Rows from block 4, named by matrix and row number. Rows with one number belong to one neuron. Each number is 128 + 32 x the weight over the matrix's rms, rounded and kept within 0 to 255. All counts start at 0. Numbers have three digits each.
# fc1: MLP up (model.blocks.4.mlp.fc1.weight, 768x192), inputs 0-95
# fc2: MLP down (model.blocks.4.mlp.fc2.weight, 192x768, transposed), outputs 0-95
fc1.628:167170065162107065165063128126120100095176119162181122165113149106181155124091104126126083131151132205149080099158119149103122162161157173158145097190094143156139129096149176157105166068167138109086128120094062158119137119132107087069163136116084121176157150127100099099073145127149125083
fc2.628:058109116130116109175113172137152131150071155148111166094154156103076134097172134159114141118046091078160105188109156108090107053089131084145129199155171113103141138099183114166121156118159104161121091108194152144090137084095150158114153140113122146135078137068130097115144140165099065123
fc1.629:136133130148175117100135169174094133101093074139151099168157115036177179120128113145147095087146205075111148143040195151144116114168159118096100101130140164194154171078146130199172118150137151102063091190141144116069144103161100159095083174177109103130116121168193084153103074082125057069
fc2.629:191108183159086204159159084126095090133113080169163155060146222099124129125164133089040166139125151135163052113144125101090161136122152085117063100072132207110152080175157119140119166091096110175147103097179095098095181135152191107125099152162132165118079094199112077184100182146102177110
fc1.630:114141103151074084168092122106168113166090078121149168159154147079182146184157130150098125138099191062089131084077129111131171103145123085116152050142133157141093154145097156082165177109093131155099144144119146121103187038150163129094140160127097087170164125186088103135176148058061076047
fc2.630:164169124121163167112204108120044155105144126131151163159114211192065122080149141089132125181135088156117209129114162205147117143178188131084079121132104119142168136145149099138144135096166157152135131145154146170148085119089159130145121120126127120166102139087144130146156140171096145131
fc1.631:150089081147071110155111147146148183097116133129183154164138129110091205123118121140164106164119094206143106120145149093121095110174121094150130134145121146079121127179119098120131145166099104142088138142170126095125202131116094141163161163113091112103079180100144113151159096113116176103
fc2.631:111180131153158125065157090123118107166102099160046205104056192134181089155145150067150105092147179090083144105095135124154098126089154093085121142098159160152120136156121140124080109119187105144139075101097119157160097127104160041112127080123176096096133116150090093101058115207133101074
fc1.632:032085079161155114103118190113120133179091193165153091121118121162170087150100177149108122138143097143125147095164126163129146089132127145114070105112091140135093148075120113076094101189074150144137113107135120086142074173139130038114051155179114105120168138195149120166163103116143100181
fc2.632:194165191101123167102115091132149121128156144103105127117156157098103139147137134172122165102140175105147107116057085069126128175150142089145169142131114065136170108145178076086148123109097114139144131107131151101128172100107111142139133112085123075108120120050126125165136103130161112137
fc1.633:107106172107097079112158117069148137141082127141079178093127069118129136177166096215105068202145167147123135125099127147190204181114108065096134126088184133105050140143123102156140141125071082115111075089124151170179121127167127096124019126154090105094110168090175077102147174145080106162
fc2.633:153160161144183131117140143147100145136171109132175172113150168093174139113103147138114154094180093137107168165167147151099066073128139130182120151133145147132234107163113154084168098195144134166150160190148067121129110164149144154131139143092117127108158107163113178150137101148172159141
fc1.634:104101076104137108093087173122153101106131147103084124153108109120125181170117074171117133125042186095148140109112095086105106180086120081150121115095201187127142157155167142147156125113156075147132148129138083132114112081102141131152081213182153141160072170147108128094154191146143089178
fc2.634:191194138191139141143106081141115131192101089045139085119109104114106145148170188185173092160111098154067120135094134166186063111091131135091144085150113123164130134103086095125134174138134114142130117107070160201091138209129109137116176122089091107129123120086186121114146122095102131189
fc1.635:072136116139094147096126150128085149116153126056161103143074130130137151178118132111107090173126112149076153096168110165147182203087125112165136119192087132149122104099127108099103073140126121152113111164150124191155119150136153181163133143153106139100120132151135113135121154153138134105
fc2.635:139120172119149132158166122087169148123129177097104134163138120092160139136125109155130094126146121101145125130152093137177105128162155121079183076129166118165070152111136112125165120137146105133137118052144098112156121096125130119124121104115086119090133197136078156109237121113099113115
fc1.636:172152120100098167100143073162112100138226030117146133150116131168123147135127148120138138169088134082136174132160136157108120159116060088182162105171182211084156136119103169107141194125063101094116130090145106202105175068131119132127139176141102055138102124127159171165104169187063112121
fc2.636:118148088090155083141165187131079114156104088103100117113189132105138152161092139100087145097109142157116138115092196108080077116176102118178154159119127138099130101205103091172130051109111170166144115153166131090165113117134092143128123185141156140183102114194129119123078115163093170121
fc1.637:102156052129160061156104150094140129166102193179105096172116106150168128144127126174060130124114147105106170105140064136118119105103121154077129155186141074108154118111226142159117162141091207110040171160177183136100127093150166137111079125171120111165165179124184111153144180099230106110
fc2.637:154143135141165167096155116120106184141169155101135165124147159110151162098094138135190109111159144071080128133135175114153095116108175175096091132169166160117160070153055122120131165052142110104170143121144038167141161119152130101185129103173083129113150109178192159103091117153152149143
fc1.638:109128140085159174138129138078069151110121138113074123122141089107078132124160108158111098120072186078139186132102129115148088125134107093137095114165087096095141168099110120163122118155103135114103152107123174140097152143144121105132148097102116143138112104141152104105126190088112092142
fc2.638:126110139183137125148114099163171116133124144080115144134122186154176175148149141121155159165171093075114058087167145168117150097133172122075176108085142220127130097111136081134120152132147144142176110086123080124102122064146137137112097174097142165113114117109071150128121145158173173138
fc1.639:060192097162109136168116109120168076098152168094081143068123048156117178090140168096131099069211102179147083053107158135179121136132176204189141168126148164172167150140142143138071147132152111110081177081216060065202155120122164105063122084168201182196021117139044102088119184110132120129
fc2.639:105162117132135098163174148129163177179146158108094126114110105158165104095152063139192086166150095097106112147195162103116169158174111155134071130162168094129141180165211137147194141103135179072093158138123102104147171182137112162151121124133137146123105116186170110200107076209151151107
fc1.640:094156121078098142140125116171135142118139152160095130136204113140107084151096077076150042129120153194151085115134139142147108116135150129080089118187161106114100164169077134105107208225115106175124146124055096118159190134130105186139144110174135130114162161126168181104078123126104160079
fc2.640:074104139170151164169130165150087163094145115122140167103117069124099123100114154096117120139221089122140148149141108136141155137146080193116077106083160125117205059074139147171130072092140085094132053122214134142117037043080192103111127103135112115133114143149113098133152169114145108192
fc1.641:114049121130098130153128176140162157145102102117082087086057133089132156158172177089096172067116091142163128139131150142121191138114158134087165136126105081105087132112140107145134161114163163146132163136149098145114099110148105137192079066143135156123143094189186140150110087127155134123
fc2.641:142146091113199136064142095107140107098139146205135160076140123110100104127101115144169116131148131113082125100124139113132074168133114111104117104174109190148203125159143159144163095142103109149092125139105142145161126124110147117174099112125112155174127130099138180126138162082125095089
fc1.642:137112147137145110151121153179132148088139084151128095176124166151086162113160074097132125128146143108151101123158108105102094130094138121106172145087174126125132098148124107115168164145095141160133104143117108133106188116156089179172113114113155061088066141127130133165126147135082100140
fc2.642:161153123113123129110145081103140109162120138113153093128146094141128152119107177116101130099091118113093102163061177153128149131187128123107107126170142130126114200116154196155118114096164128082165143151129169081156106141087184132098126141109104139117186134105100130094126124174190131102
fc1.643:100118128165112123134130141172136064142172109192138139082154112163133154122148108123058119085144137138126152129147162110147074043130128170136097148145173158137096121127142089095096080107137138117133131123158132146186145086121183132132112106145141128140080065083096085105165142172105119171
fc2.643:138169173153149116076166146157115173171181144069111110137120135057097090128131149077165095119116177126133057140093131149128123152092138114128111107183119109104158142128097105176084173129153103148098141165075141144184108163106108129070133179181110078100161099135120181176094086079074152124
fc1.644:109181148091159114147111179151106205123141142117160156186059088154168163117106077097085141106092073088121113117143098101134105104181116156103128106106113104177164128133148165151109175084143060118123203137101123158114125099147117136161131085107080158101158126159122152123104180178144135140
fc2.644:118114088148139091150112096098121185079111173109118082122163156111112125155137202143149204120193121159134210082130142121050135170138080113165122159111094118112144168145166122155171136104094111104083073058142125110157124055173182107148152180175126145205065174123066113122161097085112059131
fc1.645:089107096094142119144115119170067152048116067062136131066131069116150116115162112110089107096215089137142097130076150110135109079121150090096118133125075161123140140135120124152197080190142080115156156167157063130130135076146134191181168161115142121126050131151167115023121138107131135106
fc2.645:118113212167127148059175146139088134101113137136187151107167159079079145128179137114158087129074166114163121154180113095155094133095181088039121042139122098106100150076154149132111162079109130105117132107155183169087098074103231041087114145146202110136059159115090082156153133128119127158
fc1.646:103124160165131116155107141128137115111165092119106107146156103115113065119129092123130110100117148093162151115162142131137122089149087100068128144151182138126108155083143154097129106113114110145107135136130122155126145117137179145121113153100078083105114180053114169132152120119121179130
fc2.646:149136133190113093090104096148186095157170174101194119132101131092180137155148084180132144161086116141092167132135093107132131145090145106120145140134136120142111183128162139172115146140091122106121133140150147106145133202142087145146146071103139143103150153169132115097150092094185110098
fc1.647:105126097090122112101102093120112120120131146106087094130108157148111144146166126125142101123175077039092127181154122145142209123117113155137097165123113158146133138117123115154097125127120140155167141105156113082140139162087167086120126149126133092117100114069169069131151116111111095115
fc2.647:127138135141130150085168144097131147143138094145139119117166090118131114078151140101123146131159165142132131118109124114116065135147118123125149068147140117116125106142164117087152122127144112139083140178114139124188133103179059154113097137147118147125161128189142163132143130125132132137
fc1.648:142153103139104128113141176140086151108120136122104089108128136130144123175147144141170116120142129129152168127091121119079143104091107131090144083100109162115149114128125105151192178116175157100079117092138099123091119095114126149129072109161152106109163160086109112170112117134101105110
fc2.648:134157130102115097133077109148145115130132077106136124123126131106089154153165072129130118143104099124113117101147131159106117147216134130152142120118196120116091104107147130118139081161148137186095190154156147110115100164089140092152140136118108117175158159127105108152113174140135178108
fc1.649:145134109124101127098138122055124175161111123130123104127067111126130197049164070148142157130179136044138206144177064124121128158158157138109150142124097156152110101144124056092135118099105136125062172151158146099113135078093162145149079149141102103122101177096156110081173170132149122151
fc2.649:145162082143169135097136162145122081102091120115083176075153158088106118150106140105141112150116128080083109121069172131171134152177063130149110081145133156107177179081184139101147140206118157127153157084068087145153098165156062116089138100102099102106200092104095157143114036124149128144
fc1.650:080108088107105145127095095136139097114071121109161150107119095146138133090073119094146131128134130127123103110130132156119136137153090121106085124111086106137156136090106118120143150112122129084070124101113160130092147095143124111119137145140091100094135117155138109119113095094101105119
fc2.650:187079131134105129196130131121098107138166137098088129108116112157129136148155154107088137154200099146116127143147104114146145123130147137140129100101135148171095109120127117118127049127115134154177155154121080092123097143108113138145132083135114145108134144112137145121117139152179156111
fc1.651:117125118135086070105140135109183092120119111186128112162036126136131159146153137058130140120115117136142073074165143000164118130106147185066185177095146135182076145077189078127121062162101105198076067070143105158137050131092070088132111060150125114186158096136098106147189057180129059143
fc2.651:098139186121081083143139132112129124142144195094120141119122171124120131123158096167143092142153073099155078081157120171075165139038142112138133122123149095056222139110126089140132088091141125131104121125104151108151154134175219146123172149163092135072124125126137165102116096112151172142
fc1.652:074173118104095122092113134075170084114147101114056124154124117078099199129165142129113160095152124074147168163117160091139198123086181116108187116101193108147115104138140090135118159104146145117182054154145152149110124147107140131169087157138145111079120081122087194167132127141088130163
fc2.652:130143102126209114152151149146118145091137181177142129122135149154123111120155140197093091139142087170052131165083078129115095145116085059129169125167123196117222174143185185065171030131118128148115119158152119082147156156114118146139082083096069098157112161091120096119175064086140121126
fc1.653:119084144085147120139139140100143125105164137179224138169100118093087095137110101158100126189140152142109174106120103111115123111104099103129130161161147183139120122081162136126130135126114113161104083120119085112092126127118150135128149117167105104119121129155152095117135118154102087116
fc2.653:179163119112087098103134088153102167168176185091075167126128114146177094164111113114114167091133128125152100170079146097087102123103110113109139140139104131123138150169127110138141141115184136142140101106112163103138096156112095161129138132116152139131111116104098133081140076137119135199
fc1.654:131167163187141121067111160105177123174127106137059085174042152178114100129118030132046141189105085078158098154185159112189111163088152136176126077129098107207103127156118209112086114142145166194054081149161206130169140165153095146126106090081164190191160128102126133206175084056119163183
fc2.654:069167157092137203170095196126145083133116202159131134109149178074085145140115164170130145088161182101213108116046137092105100136124041135069140097152156101084094093174174146130116156149131198108179210102090066080198133083137218121129134180158101123118108157123127143100138130186050143089
fc1.655:133102106120116135125110168155114118150093182147112108160143088131117127053168070120160126160161083116137096167126128178173036107158095121101144083162111158147105155141122164147118148072069146095110109076155094093111108113177117203124093101148084155098124132131125081099128170169172131201
fc2.655:130134123097086127149141195125123141127097135124105146132152083188131102152110103138117171107121139181044120151160110117152107073149108089074161173148171091150181120093180066100167104088195082161158101121137144114104062159115054112113155131099128149157142148102099108104147122109133156101
fc1.656:127162095180183148085080142124112109175141058167126136103115105085113166026136180096134133098058127111119169122133072097168146073089165169117137168160067153181182110115105129132168155061166160145161176134087117113138059158088059177180058124144096089143152094160151093147101132100154117177
fc2.656:159137167124096077081130169086176133155079145054087138152135133152158134149106069164163132109138183167195067124078133130069109102145107081147050106115198129224119103165103140107056056186087114089071081167114124108154178145077132123209137136066124139140118134153105113064155165163047139095
fc1.657:149180129172132098129135132171086129118139157119156149123086086098182137159206110116140109093103072143136100176118095151116127202077198127105138061131164138119152073109113096114128089121130049126124164092155138078134059072129119137175159142159131120147106182087086107096070190109095129197
fc2.657:182082105143132142047120174140098180160109150167133155177112070127166142177127127085114136118167126139105116038103176108161151066102109180098177121097179151187076145106108117165130120112123115129120132140120092137091119145088205116141162099144161086138135102099166152162159126152208162116
fc1.658:040116117182145138149101114140120145131101163150135132066175122044136130138160052084113172194099178116122153152150117132116102096153091166130108098142123147147077126183112071118144161095119095077102139186150085108051136073101096129160075166115141151162112070122144172189093102148126124109
fc2.658:103085171101065076110099147109128106118133084088050167112126094162142191090127146110166159076138103120113171183150137105125165102168125077092103120168113151115148109054098103082113118148069093161113145117147138133123060158117157121093135069102154114067119169158084128139109130070119182076
fc1.659:124135105162115111112157185160093121103082103122162161152098045128149124115093031085103148187124183132152120149143215167110116128180126150114200117176110168115104139134167105083062067096108153144148076156163132175157172103107114129085110104119108121153126033120107157114149085116127121138
fc2.659:135119120157168151162160072103188090161078195089160122171106210122048109148135136103025133114103128138149158115097078113110120165072152090112101183142095074141106169129056122166139151104094168144094160123090077176094126154197222178199112159152120093095092166105173105157140102151095114106
fc1.660:103106155103129077088109119111096167102157123111136154156080130168114134135176080080167152152157088096193133096182105112093174119115139099115177105101076127101151140143118114132087179114178110182079210122135124143106130134133132113104139078123109140161139190127163144137115104145146093136
fc2.660:131120118166113115140150196157129077162117148125100076124140102129130126138086190156151133119139142133075105198126129129169092120157125148137104141118091148143053077132141126148174130141142142098122100113132099121182140122134125145144132160099125147113104133162156145132116142153108139154
fc1.661:169158155115140134121146172106051125156082146132146157103147143109091108115134100170067178154164172151120130164038144133180133112149111135140170125151100137098231152068113131079171108084154111141137155124124112084151224125163128132102187142094076105155099072105206151177136104093141154121
fc2.661:142103132163149193156084136175150095138140135094094158128113120214132117125090100151162190080121078151106050123170162071120145088107182136146109104180153095126172131111136091082119100154179098157096090095132157151155196140106203159074130129136135122099229100155120203155099089117151095172
fc1.662:166163124133159111138128138078109108097167135112203122122084133120153106083117121124106113170128101113154113150102122133091097146065106157112101081106089107092109172067136133094150124170120154168056173157131168082113104124109138120115084108117067171044140099137146133098119168113164101128
fc2.662:095164125124113187138126099156127135090120110141114147164150139180088128154123153186140113073103146162147156132148105118124157124148119063179133128161159127117134098135125095144109142131142129136137114111121092139138107153136073120147170129075212091124172153119151136121126083145101171156
fc1.663:052123065174060154130107156090109119126203149139159105129116153084112173068170126152146099162084116089150084123119189173122157173173153112109136093105148188128038154136098129165128121171136133113116109133160121125058157161149114077154086076105153162185142121132122128080173108114144068091
fc2.663:137166036122133109111101173137107077163039134117100198095101133235151131107196157120131089141084136216105118156154117126182129130115153170111188173111149086078151086139127189154206249082152098147195035136140137077106085134142170132102133106118164122103161149097155083095107150170015120050
fc1.664:150103103159137173088131141134198113067143119124165088146152126113170146093126084101092186123138155104110137083089132163145129092149167121156128131133148133148129111131093104124084104135150115159128138147102114153127141140104144113126178153150146174167102083088116126148109120112122123115
fc2.664:107147145114104162142144116147140091114141117216086127126091131141158086136133157138114117136154168150045107135200105081089129148108069101116086142170091172079128132126113228110098131128163160096156128122097142173076096105129168157103131147151144129081118128160165086094181114132197163136
fc1.665:139170165106086130148092097213099112109135126160171117117087097053178090165091186142136149135111120146135157099091090125157110037140110136201110082163140153071100148163168129134139125120159160112099103166153162171079131169115143117160136111141211099126144137138106095192128106082128134153
fc2.665:127164097154130149117152145118173127101123182153116153153164129106046083110141154149174120166191121140085122120132169176158160208173148120088143166087124099136172129114120146097097136113087154167154115081066158122194085084133099115130136133115087110084104139164197191082064158125126120147
fc1.666:099134158086130104122128191100116127140166124109142159072079113161178165104112145133185088156119111141061132110118148182188071135165132171158112116150075126178144163108156070134154176157121180095080096155146157161121133157174166209139156089185131131130084146151101170100142142103146129134
fc2.666:128106066160108120165125152110176119113152077149116119107095124130101094114161174136083153137135117096177173126151071089155188100137126143095112110108127169127078190118137177065149087102150158153123143114107068133143117109130131096150139132135159108113136051153106105115071157157168186109
fc1.667:129158160108125105138121176095119127123135133126122099150097076107178157155123088114178117086145086110143088159112157116171213107135139175146148127116061101126107161088106158112145141127127107185181117193148110154151144132131124146161154099114193133119131140155167190161130158112080160137
fc2.667:133139137140157116135115094174129177115182160130140136108159129158112111112145178111091154171129186125110195093121067151130105121110112093075116121096105134159169135160184161137124096181152168115135143098108193169140123110146124153129100124120105176134096188165146091057129110138188110076
fc1.668:073092158119153124134077158117104134164108156105145107144063115123116085148090151137150113159188121162064100158142125117152146079091118128106121080106081164159108163129177106104146099126091111119130093126124129175128152124173120080156138151157095157129132115160146136160131097130130092122
fc2.668:175191109120089095137173115130219100107148137106125104112115141128131151111089128168159144165151083129133157110115088138133127162137062143114167154127131129166189147124110124146122127119086113129109131098120132116134140122154111120150125135056110151107093097108136162078135142098180126119
fc1.669:134100143152100133145140119094141153097150156062124110129131067169135095138117115121151102094162122173167140138123091115148112145135080165082166114157173125149095122137161178112185106092082171085057143162115121132174139113157101114108142154136158161105081119116157133167103145115163149143
fc2.669:140143101205153088104116163154108128112069142085126129139160127174075112128153105142044115186098063047162117156092129113110146037112150125132121144117170130086136089143147086128124150206147077081125081111117089148106104162099114107124159071124116135114110170126119087124128143083153135118
fc1.670:134061150138146082140036122114152127137160100098108111046090015087111145132130162103165166125094193119112111097126093165146126159085142117065118138129136155118046153174101161110140151120117160156203116160134145075124150152124101128091108139119126112127108170139161104173101145157153170106
fc2.670:143135089131100130059164141117078159099119143186138126153162141145092137111190050109088121091134142161156150099070116111140108138122052155124175119078138128088137145105114108135126075155124108136117117087114122137122150164157139152111156129153158181131113116099139157152173137123097129111
fc1.671:122099139157156133186146102156131141130139083130147154085148093129147127127110117147125130123127088115070126128178120084135078071127133141131153108135106177097115121130125102094142101078144158097142116103093122094115159105115129128169129104077128089172113091106111120118102108113151101128
fc2.671:149115172110068105091081149104107107128117186106131143136125115139081123133115118103118140120087173126146111117127136166120173124101144099135058141118150063131148140110151150128094096156147134142119139114115145116135087129088135139091126147159089166090160143137099142130125130104051134121
fc1.672:093160125111148137115057168119091124142145121112137173115100106142192154099096133144179164063170118156119155173126141152173062091120094060109152081082163162102157182113158148139152052161146123171055074119142118096122159085098111128127153077132149153126114080148128161066069103170113136105
fc2.672:097118181043036131124083102125130161074107101116152166135174148094202181132152135114081178135062165112186178181172119175184156064092125171105067143163130069108160142136123069110116177070156123115163150082076111157152167104202109167101153159002148118113122148091181124086169124126131168126
fc1.673:102136097112090109146118108041134068147127148125096102107087078124117096105076066138151157123119134135067109115117095128133125087149113097131134045158169115139184090107142147152154112124107148174113141136139144107118132148126129147140135122094107126085127135065093110119136142135117107132
fc2.673:120114119129144135111100162108100158151156130102158116143169156069117125138101174132130101123106129122140128112120166174122161141141103129115147143101211127138075165109129115115121108119138109073132143096144109126145129154144142188137145109104139143127178146192104130135143124130130189118
fc1.674:187179138169100063142098108165184161113132129173103084139101090122184141109191082111130117163138126135176118140139113067134093122117135206140126091107076157103185104150157089169179133133079182128131105143175148144139175111143098202123126113139199097124099112127093136126153062157139129167
fc2.674:101094153133135143165183107110105098255117090118052141124112141126178108100114216142122168099109174157081159061197102102160107079107201083136123159165148181175184163148072194130157145128185178175130170068038099141111113100084187185183127088118106153088128144084207132073131169106121097179
fc1.675:196126180120092105194167118106118104100175141083168089104127100092104196170113121085093201174151100191194127141131104166056096128086177164079194147086116131127084168140150122139138121154075197101107143166086073078141081174201122138093133152095182133116098113132120156114138128146139156152
fc2.675:114156094093156076120089183082132131151149085184109126137121166174131100150102066144092076079094143077167125058106201133107150090165138121185149162186146152107044052104110154175113122177112115169119127103204177110090135126146131169078140151140123132153170100134115088147113130112120072132
fc1.676:102113074105115142106052106152123088048146128140096147089117134122128123161095166126147147103183145115134138171146153114157147091204170159146112100129125152126120119107145075096166109156152148107094153168122157141162144083091159092160100162086156154123104091109105110134102151125150112182
fc2.676:185147130139083117134180169114147149142109146167158126137107118099127174106148124133184169144103153090164159130118096132163094141150091111129171149075105114114163149152130139089076131106130136166111026143071104161108161129172117144094166123095096098118160171084176109069157127129077082108
fc1.677:101165129155148135109117115108104127174143127163112131097153107060159098140102165136155178187143109138071119140106117115096143148116117091130145107067104113157107122108115135099086130141190096116072070100106065111163178119136138114156140166149113123092143179104145096198088181174166090127
fc2.677:212148122101093113123113101182152119079138143111180167180124143202147106112147079105101161127082138143113161151161165184175131121141134165148072137153138113085157115168148093124115189141145122151144164114159169177135044117105159127096166117087164108114159114136110179129126137102167146077
fc1.678:141185092098095144091161193130149149095223138088186145147100040068083145135115079134144070080100102096161129139204182090092102097141093143180056147094141157146213182127098138104194110168117055092130155217090132140069157119139190170107118187155142155165158206159164126112113135166121103148
fc2.678:103101187102196080112153136178106116114135174116220124168060128117093120123105171179070140152113169134119165125129127142098123071092087070145119117093124128118152095178135093162086155141127138074169060130227142107181128229114052160118092155097102141134146174186122102119129136168152124161
fc1.679:126119092132143128141125146155122173098129129154133112072108148109144123123110138112128166119130123086131113128109105108152172146108105129140105110100082157159114145126161132094094083089115129129139107108136086085125115149163141102103082090130089100113143122158107103114165101109160114131
fc2.679:116154136135133140028132101096156130136089103074122131137135111120124147127096114157126105143099149163139140109153146163080084138172145136079116158158135107116132134175106113131174156176156126123111154175128174141138163116109088102165166150117105125133136151122131144124120143158095118147
fc1.680:156106129127091140146163177166144077140096080100143156089105122098090129130107076143152140160131077061107151157162097117126104092158189129000205112136098175121126111131141148109148146163102117126131087067130149088156149130147165119139146150107091097156154132093101105051147161103132136126
fc2.680:155115162197143089081114125078149133088095169133118147094071126096171131129127175096142062093084152133122075132156111161143151143152054050225108118086143112120119109167136128120157087121144104163172116094114077135133087138109167109121182097134116148125117104161156104198072150168142093150
fc1.681:134107123128132110193173157132144123123122077177052147125100081128128096085105114094145155136103081128104043099091151148099093127065169125155167122115175128059161080148142152118144116190124143159116144095177157110083154094085096114123087166127121141115053081102126116115095100112158119121
fc2.681:130113123145168138095143146103112129094147140160028142048106113170172163136101089112162132085162115140157132127099148105153108111099141221073107167106123155147207118067092129106151142140124115145121098157097135101131255129095184078100166146103074119132152159109192192128078100146135156219
fc1.682:085177144201121173128098143100111144179113118152116153123146188172139081144139166204111179159162064061093104149134171130120165130120148195122131135122189198107195098140130140165138157172094182081173088104155124144154086130146089157141130098109142168159101070130142126084119094201167150116
fc2.682:121066121130136113247178078087142107109173106133147093114126112152175145130124145101144095158098181116101178120067049108093075135137131059148120138147112113135142152097133055119100085120111111138070211202080146184089190153126156109144092200169085120119039152161129148112038115011145157147
fc1.683:159094167056115119132173100174131103162132078105112062209129107155178115153143136114085139094101158052158098089166159157117104104152117142117115103072165168166155123075127080140145070142147181168123147049076109150255117145079108072159068130158131121087110074162101201149083170132105097201
fc2.683:150154120175121184107113161070174113146150152124141167158081127132083119096161131114116126157135157144087118133145156162113117130155104104191140151153139151096073120163068192069118206096135075048140133168150090170124110092119172181075158128060124151162129182111118076140169118094082130089
fc1.684:130153128138103132118115176164128124139121146148161130121143073116150144134085101108152155094103147063171142138117113087146121094134139105112126090196123155116094150104207107159126118125149148098119129099110145082147177175102138084116148151112132141111091139159118139156149102129122109170
fc2.684:118126075112101108118089130093105162159135164123168172129112154137140113142140121156131142084195142136110159116139097131157163127134113139111138163067089147167156131110100150192184136141114163157123053075134079227154083196151107145123135146137087097167194103132119090107077125137157159090
fc1.685:107167142127148100164160128131130128109086083131171154115201116148123118151142147119110116114144108100152161063095136194161135140117131110191107137167104098129089103153136142103143157098157096158120092071122158111149106154102155093099098188073147143131154092114144149100093157149061141159
fc2.685:083121125167126143153147130126168130161121192157098102168036201117127108052066146108153113116201172149111114142114128093072119109111136149064128136160131160092175119130107106109154106159108136085120155181156117097127147111167165132125173129189159132111065166142075104132082107121195175160
fc1.686:083166161136145108143094159098134112071115117125125174128049088156165180100125083071140115188147093063141082050143132133078119109133049151132177083166087149125132158106109091143141129112145083112077121114157133128153089167107142082161106145161130157160130187060124121059123149167152189140
fc2.686:095136085124091135178105083140083183118169090110115065194162098210108131160098094092164080114098164085091206128182102102118061172112174127169108136157132065165114121102143185094124128053091163183136127136143112136169086117128074144101090131135134178135155126170127151158111174122066183092
fc1.687:092097095106146140104131114121109170091078092150084122118125170144157123091115088168092121132119145093077105095156133129124125056132147185149135131088104178202158177113183116170093130148119102144120157152147083103131112110175066131151151126121173130163162050158102091126127082131118110119
fc2.687:125161078136123112108140179070129106187174085112107135146079155077130135117120155088100151179152090129112138062095110160142156105152125107111150147137124119117105198131103148110183110182097162108142163054069202137097136115156193136076106097143109133145047152138140159075117166105131118075
fc1.688:097109085101107093139075136146162140125165103164125125083094120093115117168111177099143118116120112134114148100151106149135174114152112136166184093151094108065135105119124129083087150117128099206173064137145139102103100153093115085155106122202088153139081165126168090131168149160156099092
fc2.688:144160104134167112162093115118071134119154128094114143153182102138147126087165124141115150154105085114207137137118106155145103079117130158124128150075116142155203118130099189184158139156102140110076094172106099176186095104138144156165158127073102106099138141070118132130159148150116133108
fc1.689:103164151099075147159134187132131169134059145152056187162101141087140189181089093136083119160097135119102135141131134045053147094177084136162103097095089128159152157095186119136140211147167081095122135149135164169153156156163153132146178128078127188194149145147119157134123108166118137120
fc2.689:181102132160081135177089143107135115097148126105232131131164081126127107176192159130164124088143132114183101111137125144135122141099163088122143141185145109111111103148065120144165109126068115139144106104142102117175102131167119142109124118115124147097081128141096076180086148106163110140
fc1.690:166088174146099133142128124140175134133081103120080091149119127132151180058157193160088130114116131108143172162129119151170111076138078204108173056169165181105127108150177030134150124173137124143110115102093081088155114104066104111120142138177129114130150032113104104090130160130180128071
fc2.690:173139128120169156124110049073133136131094049079175097098156145151139084148063059202070189153116055118140118125172192069169174227108073091152104103201109116150156189091139157180129129125108128093098141178033080183135132200157059129152141078166078143122088141140113141167207116130197155123
fc1.691:140176128104151054175142089130128167136118068131140076129128141114200094162156137126104130175077123161123105073178140182081060088099189133089179103114126164123120159114126046127100101130075100126121178114157118175165144110112108160140167188114092099081152098097144098090140093135155128126
fc2.691:133130120145103142111109129117079145134202184155163175112135069121084132092091077115177161118147125125167131184108135092183177128132106158197086144150140127172109126070111145118119181144158130125127128108101096111148114149156119138130144063157116127149135106110076154101129139139155170132
fc1.692:119130116141151124130110148150100094092098097094111109099111135093170128128130087089220069120155132104105112105077060131103086121133146096148127104124126173130054138122108067187103137117137051122095135139145125126117132164114098091124169130142098167125136138119144141094144098090080103075
fc2.692:100136172141105144125124103120088144133142100126156118087189124137141146104124102121149125157170098162176058150120156096070186146117151203149122103161174117119203170141138117075177076107090108137148164150129134114172164209169165096135181171118142095146153160138117176157175075163125179175
fc1.693:139136115133102102120144152107066165143156095132122161083091153081147107141136152130075088141191179063101078119102150127135138121157153158077106156133117128129085120122129167121151147111111127116111133112126084177136131120144144091121148141126109108130116117197129156123106137097163101158
fc2.693:109126131100142121128141099122163130092149139195105120148116155176138130065113129110122152190079098117168182145148132103094146114101150085113136101170098100127098107137159166158141140106160119147113112151078159102131102164170136112134092114156114148152124163123136091162103122130134120117
fc1.694:100134074185044092157154104068105141130180110116145140101092199120186139085113131111174137090187087080150166165089102088139151142089165157087152146072147163149227180097142097090153145176070134113073141151170195072118145118201192097148134123151189137091077171103123128097173132094124162107
fc2.694:139175100133255115122151162132120116147148127152133138137076073132057132216117171114147104168149168120091123125123145177111133145082179127116128068167173157083047134130124145130143133160135171093169177140078110146174085127098073198119138150168111093150123129145148083170131167139154152136
fc1.695:100140115117123112111182112137072194150129121165117137138104131155122088138169119125159133123129127155161101181106131076124099142126116100136167137166094116120097170138165107143131073156083175109169117072135156153147119105138111180165134062153185094079137075146148177114152130175108112162
fc2.695:102114116161117145189103168129173125148222137117107134095165117155113192131134157139114128125185145152151150152140179177161171106119121159154107132131148146132121158122138135159145179146185124131118118185116106083073157158116138104139173188087151178154139137111105153154135129102141131172
fc1.696:060144139104114094065133087164119123059121069114197183116211154109132149163148152141100059113106115116168168150079103141106190123128073146046148106130107123191137160185150099115061045088091095141122078120133137099080092121169201154136152154115180138167124163133104122123120136124140160149
fc2.696:147090132134163140051131179110131121146100165138118149128135135124160105214147110105121127074163112154044073057151133141160099146144144150158144132155082116096129136130125120212073120135110077144169111125135141133109152105126130176128090141117104087143170147117119125139151155114117145181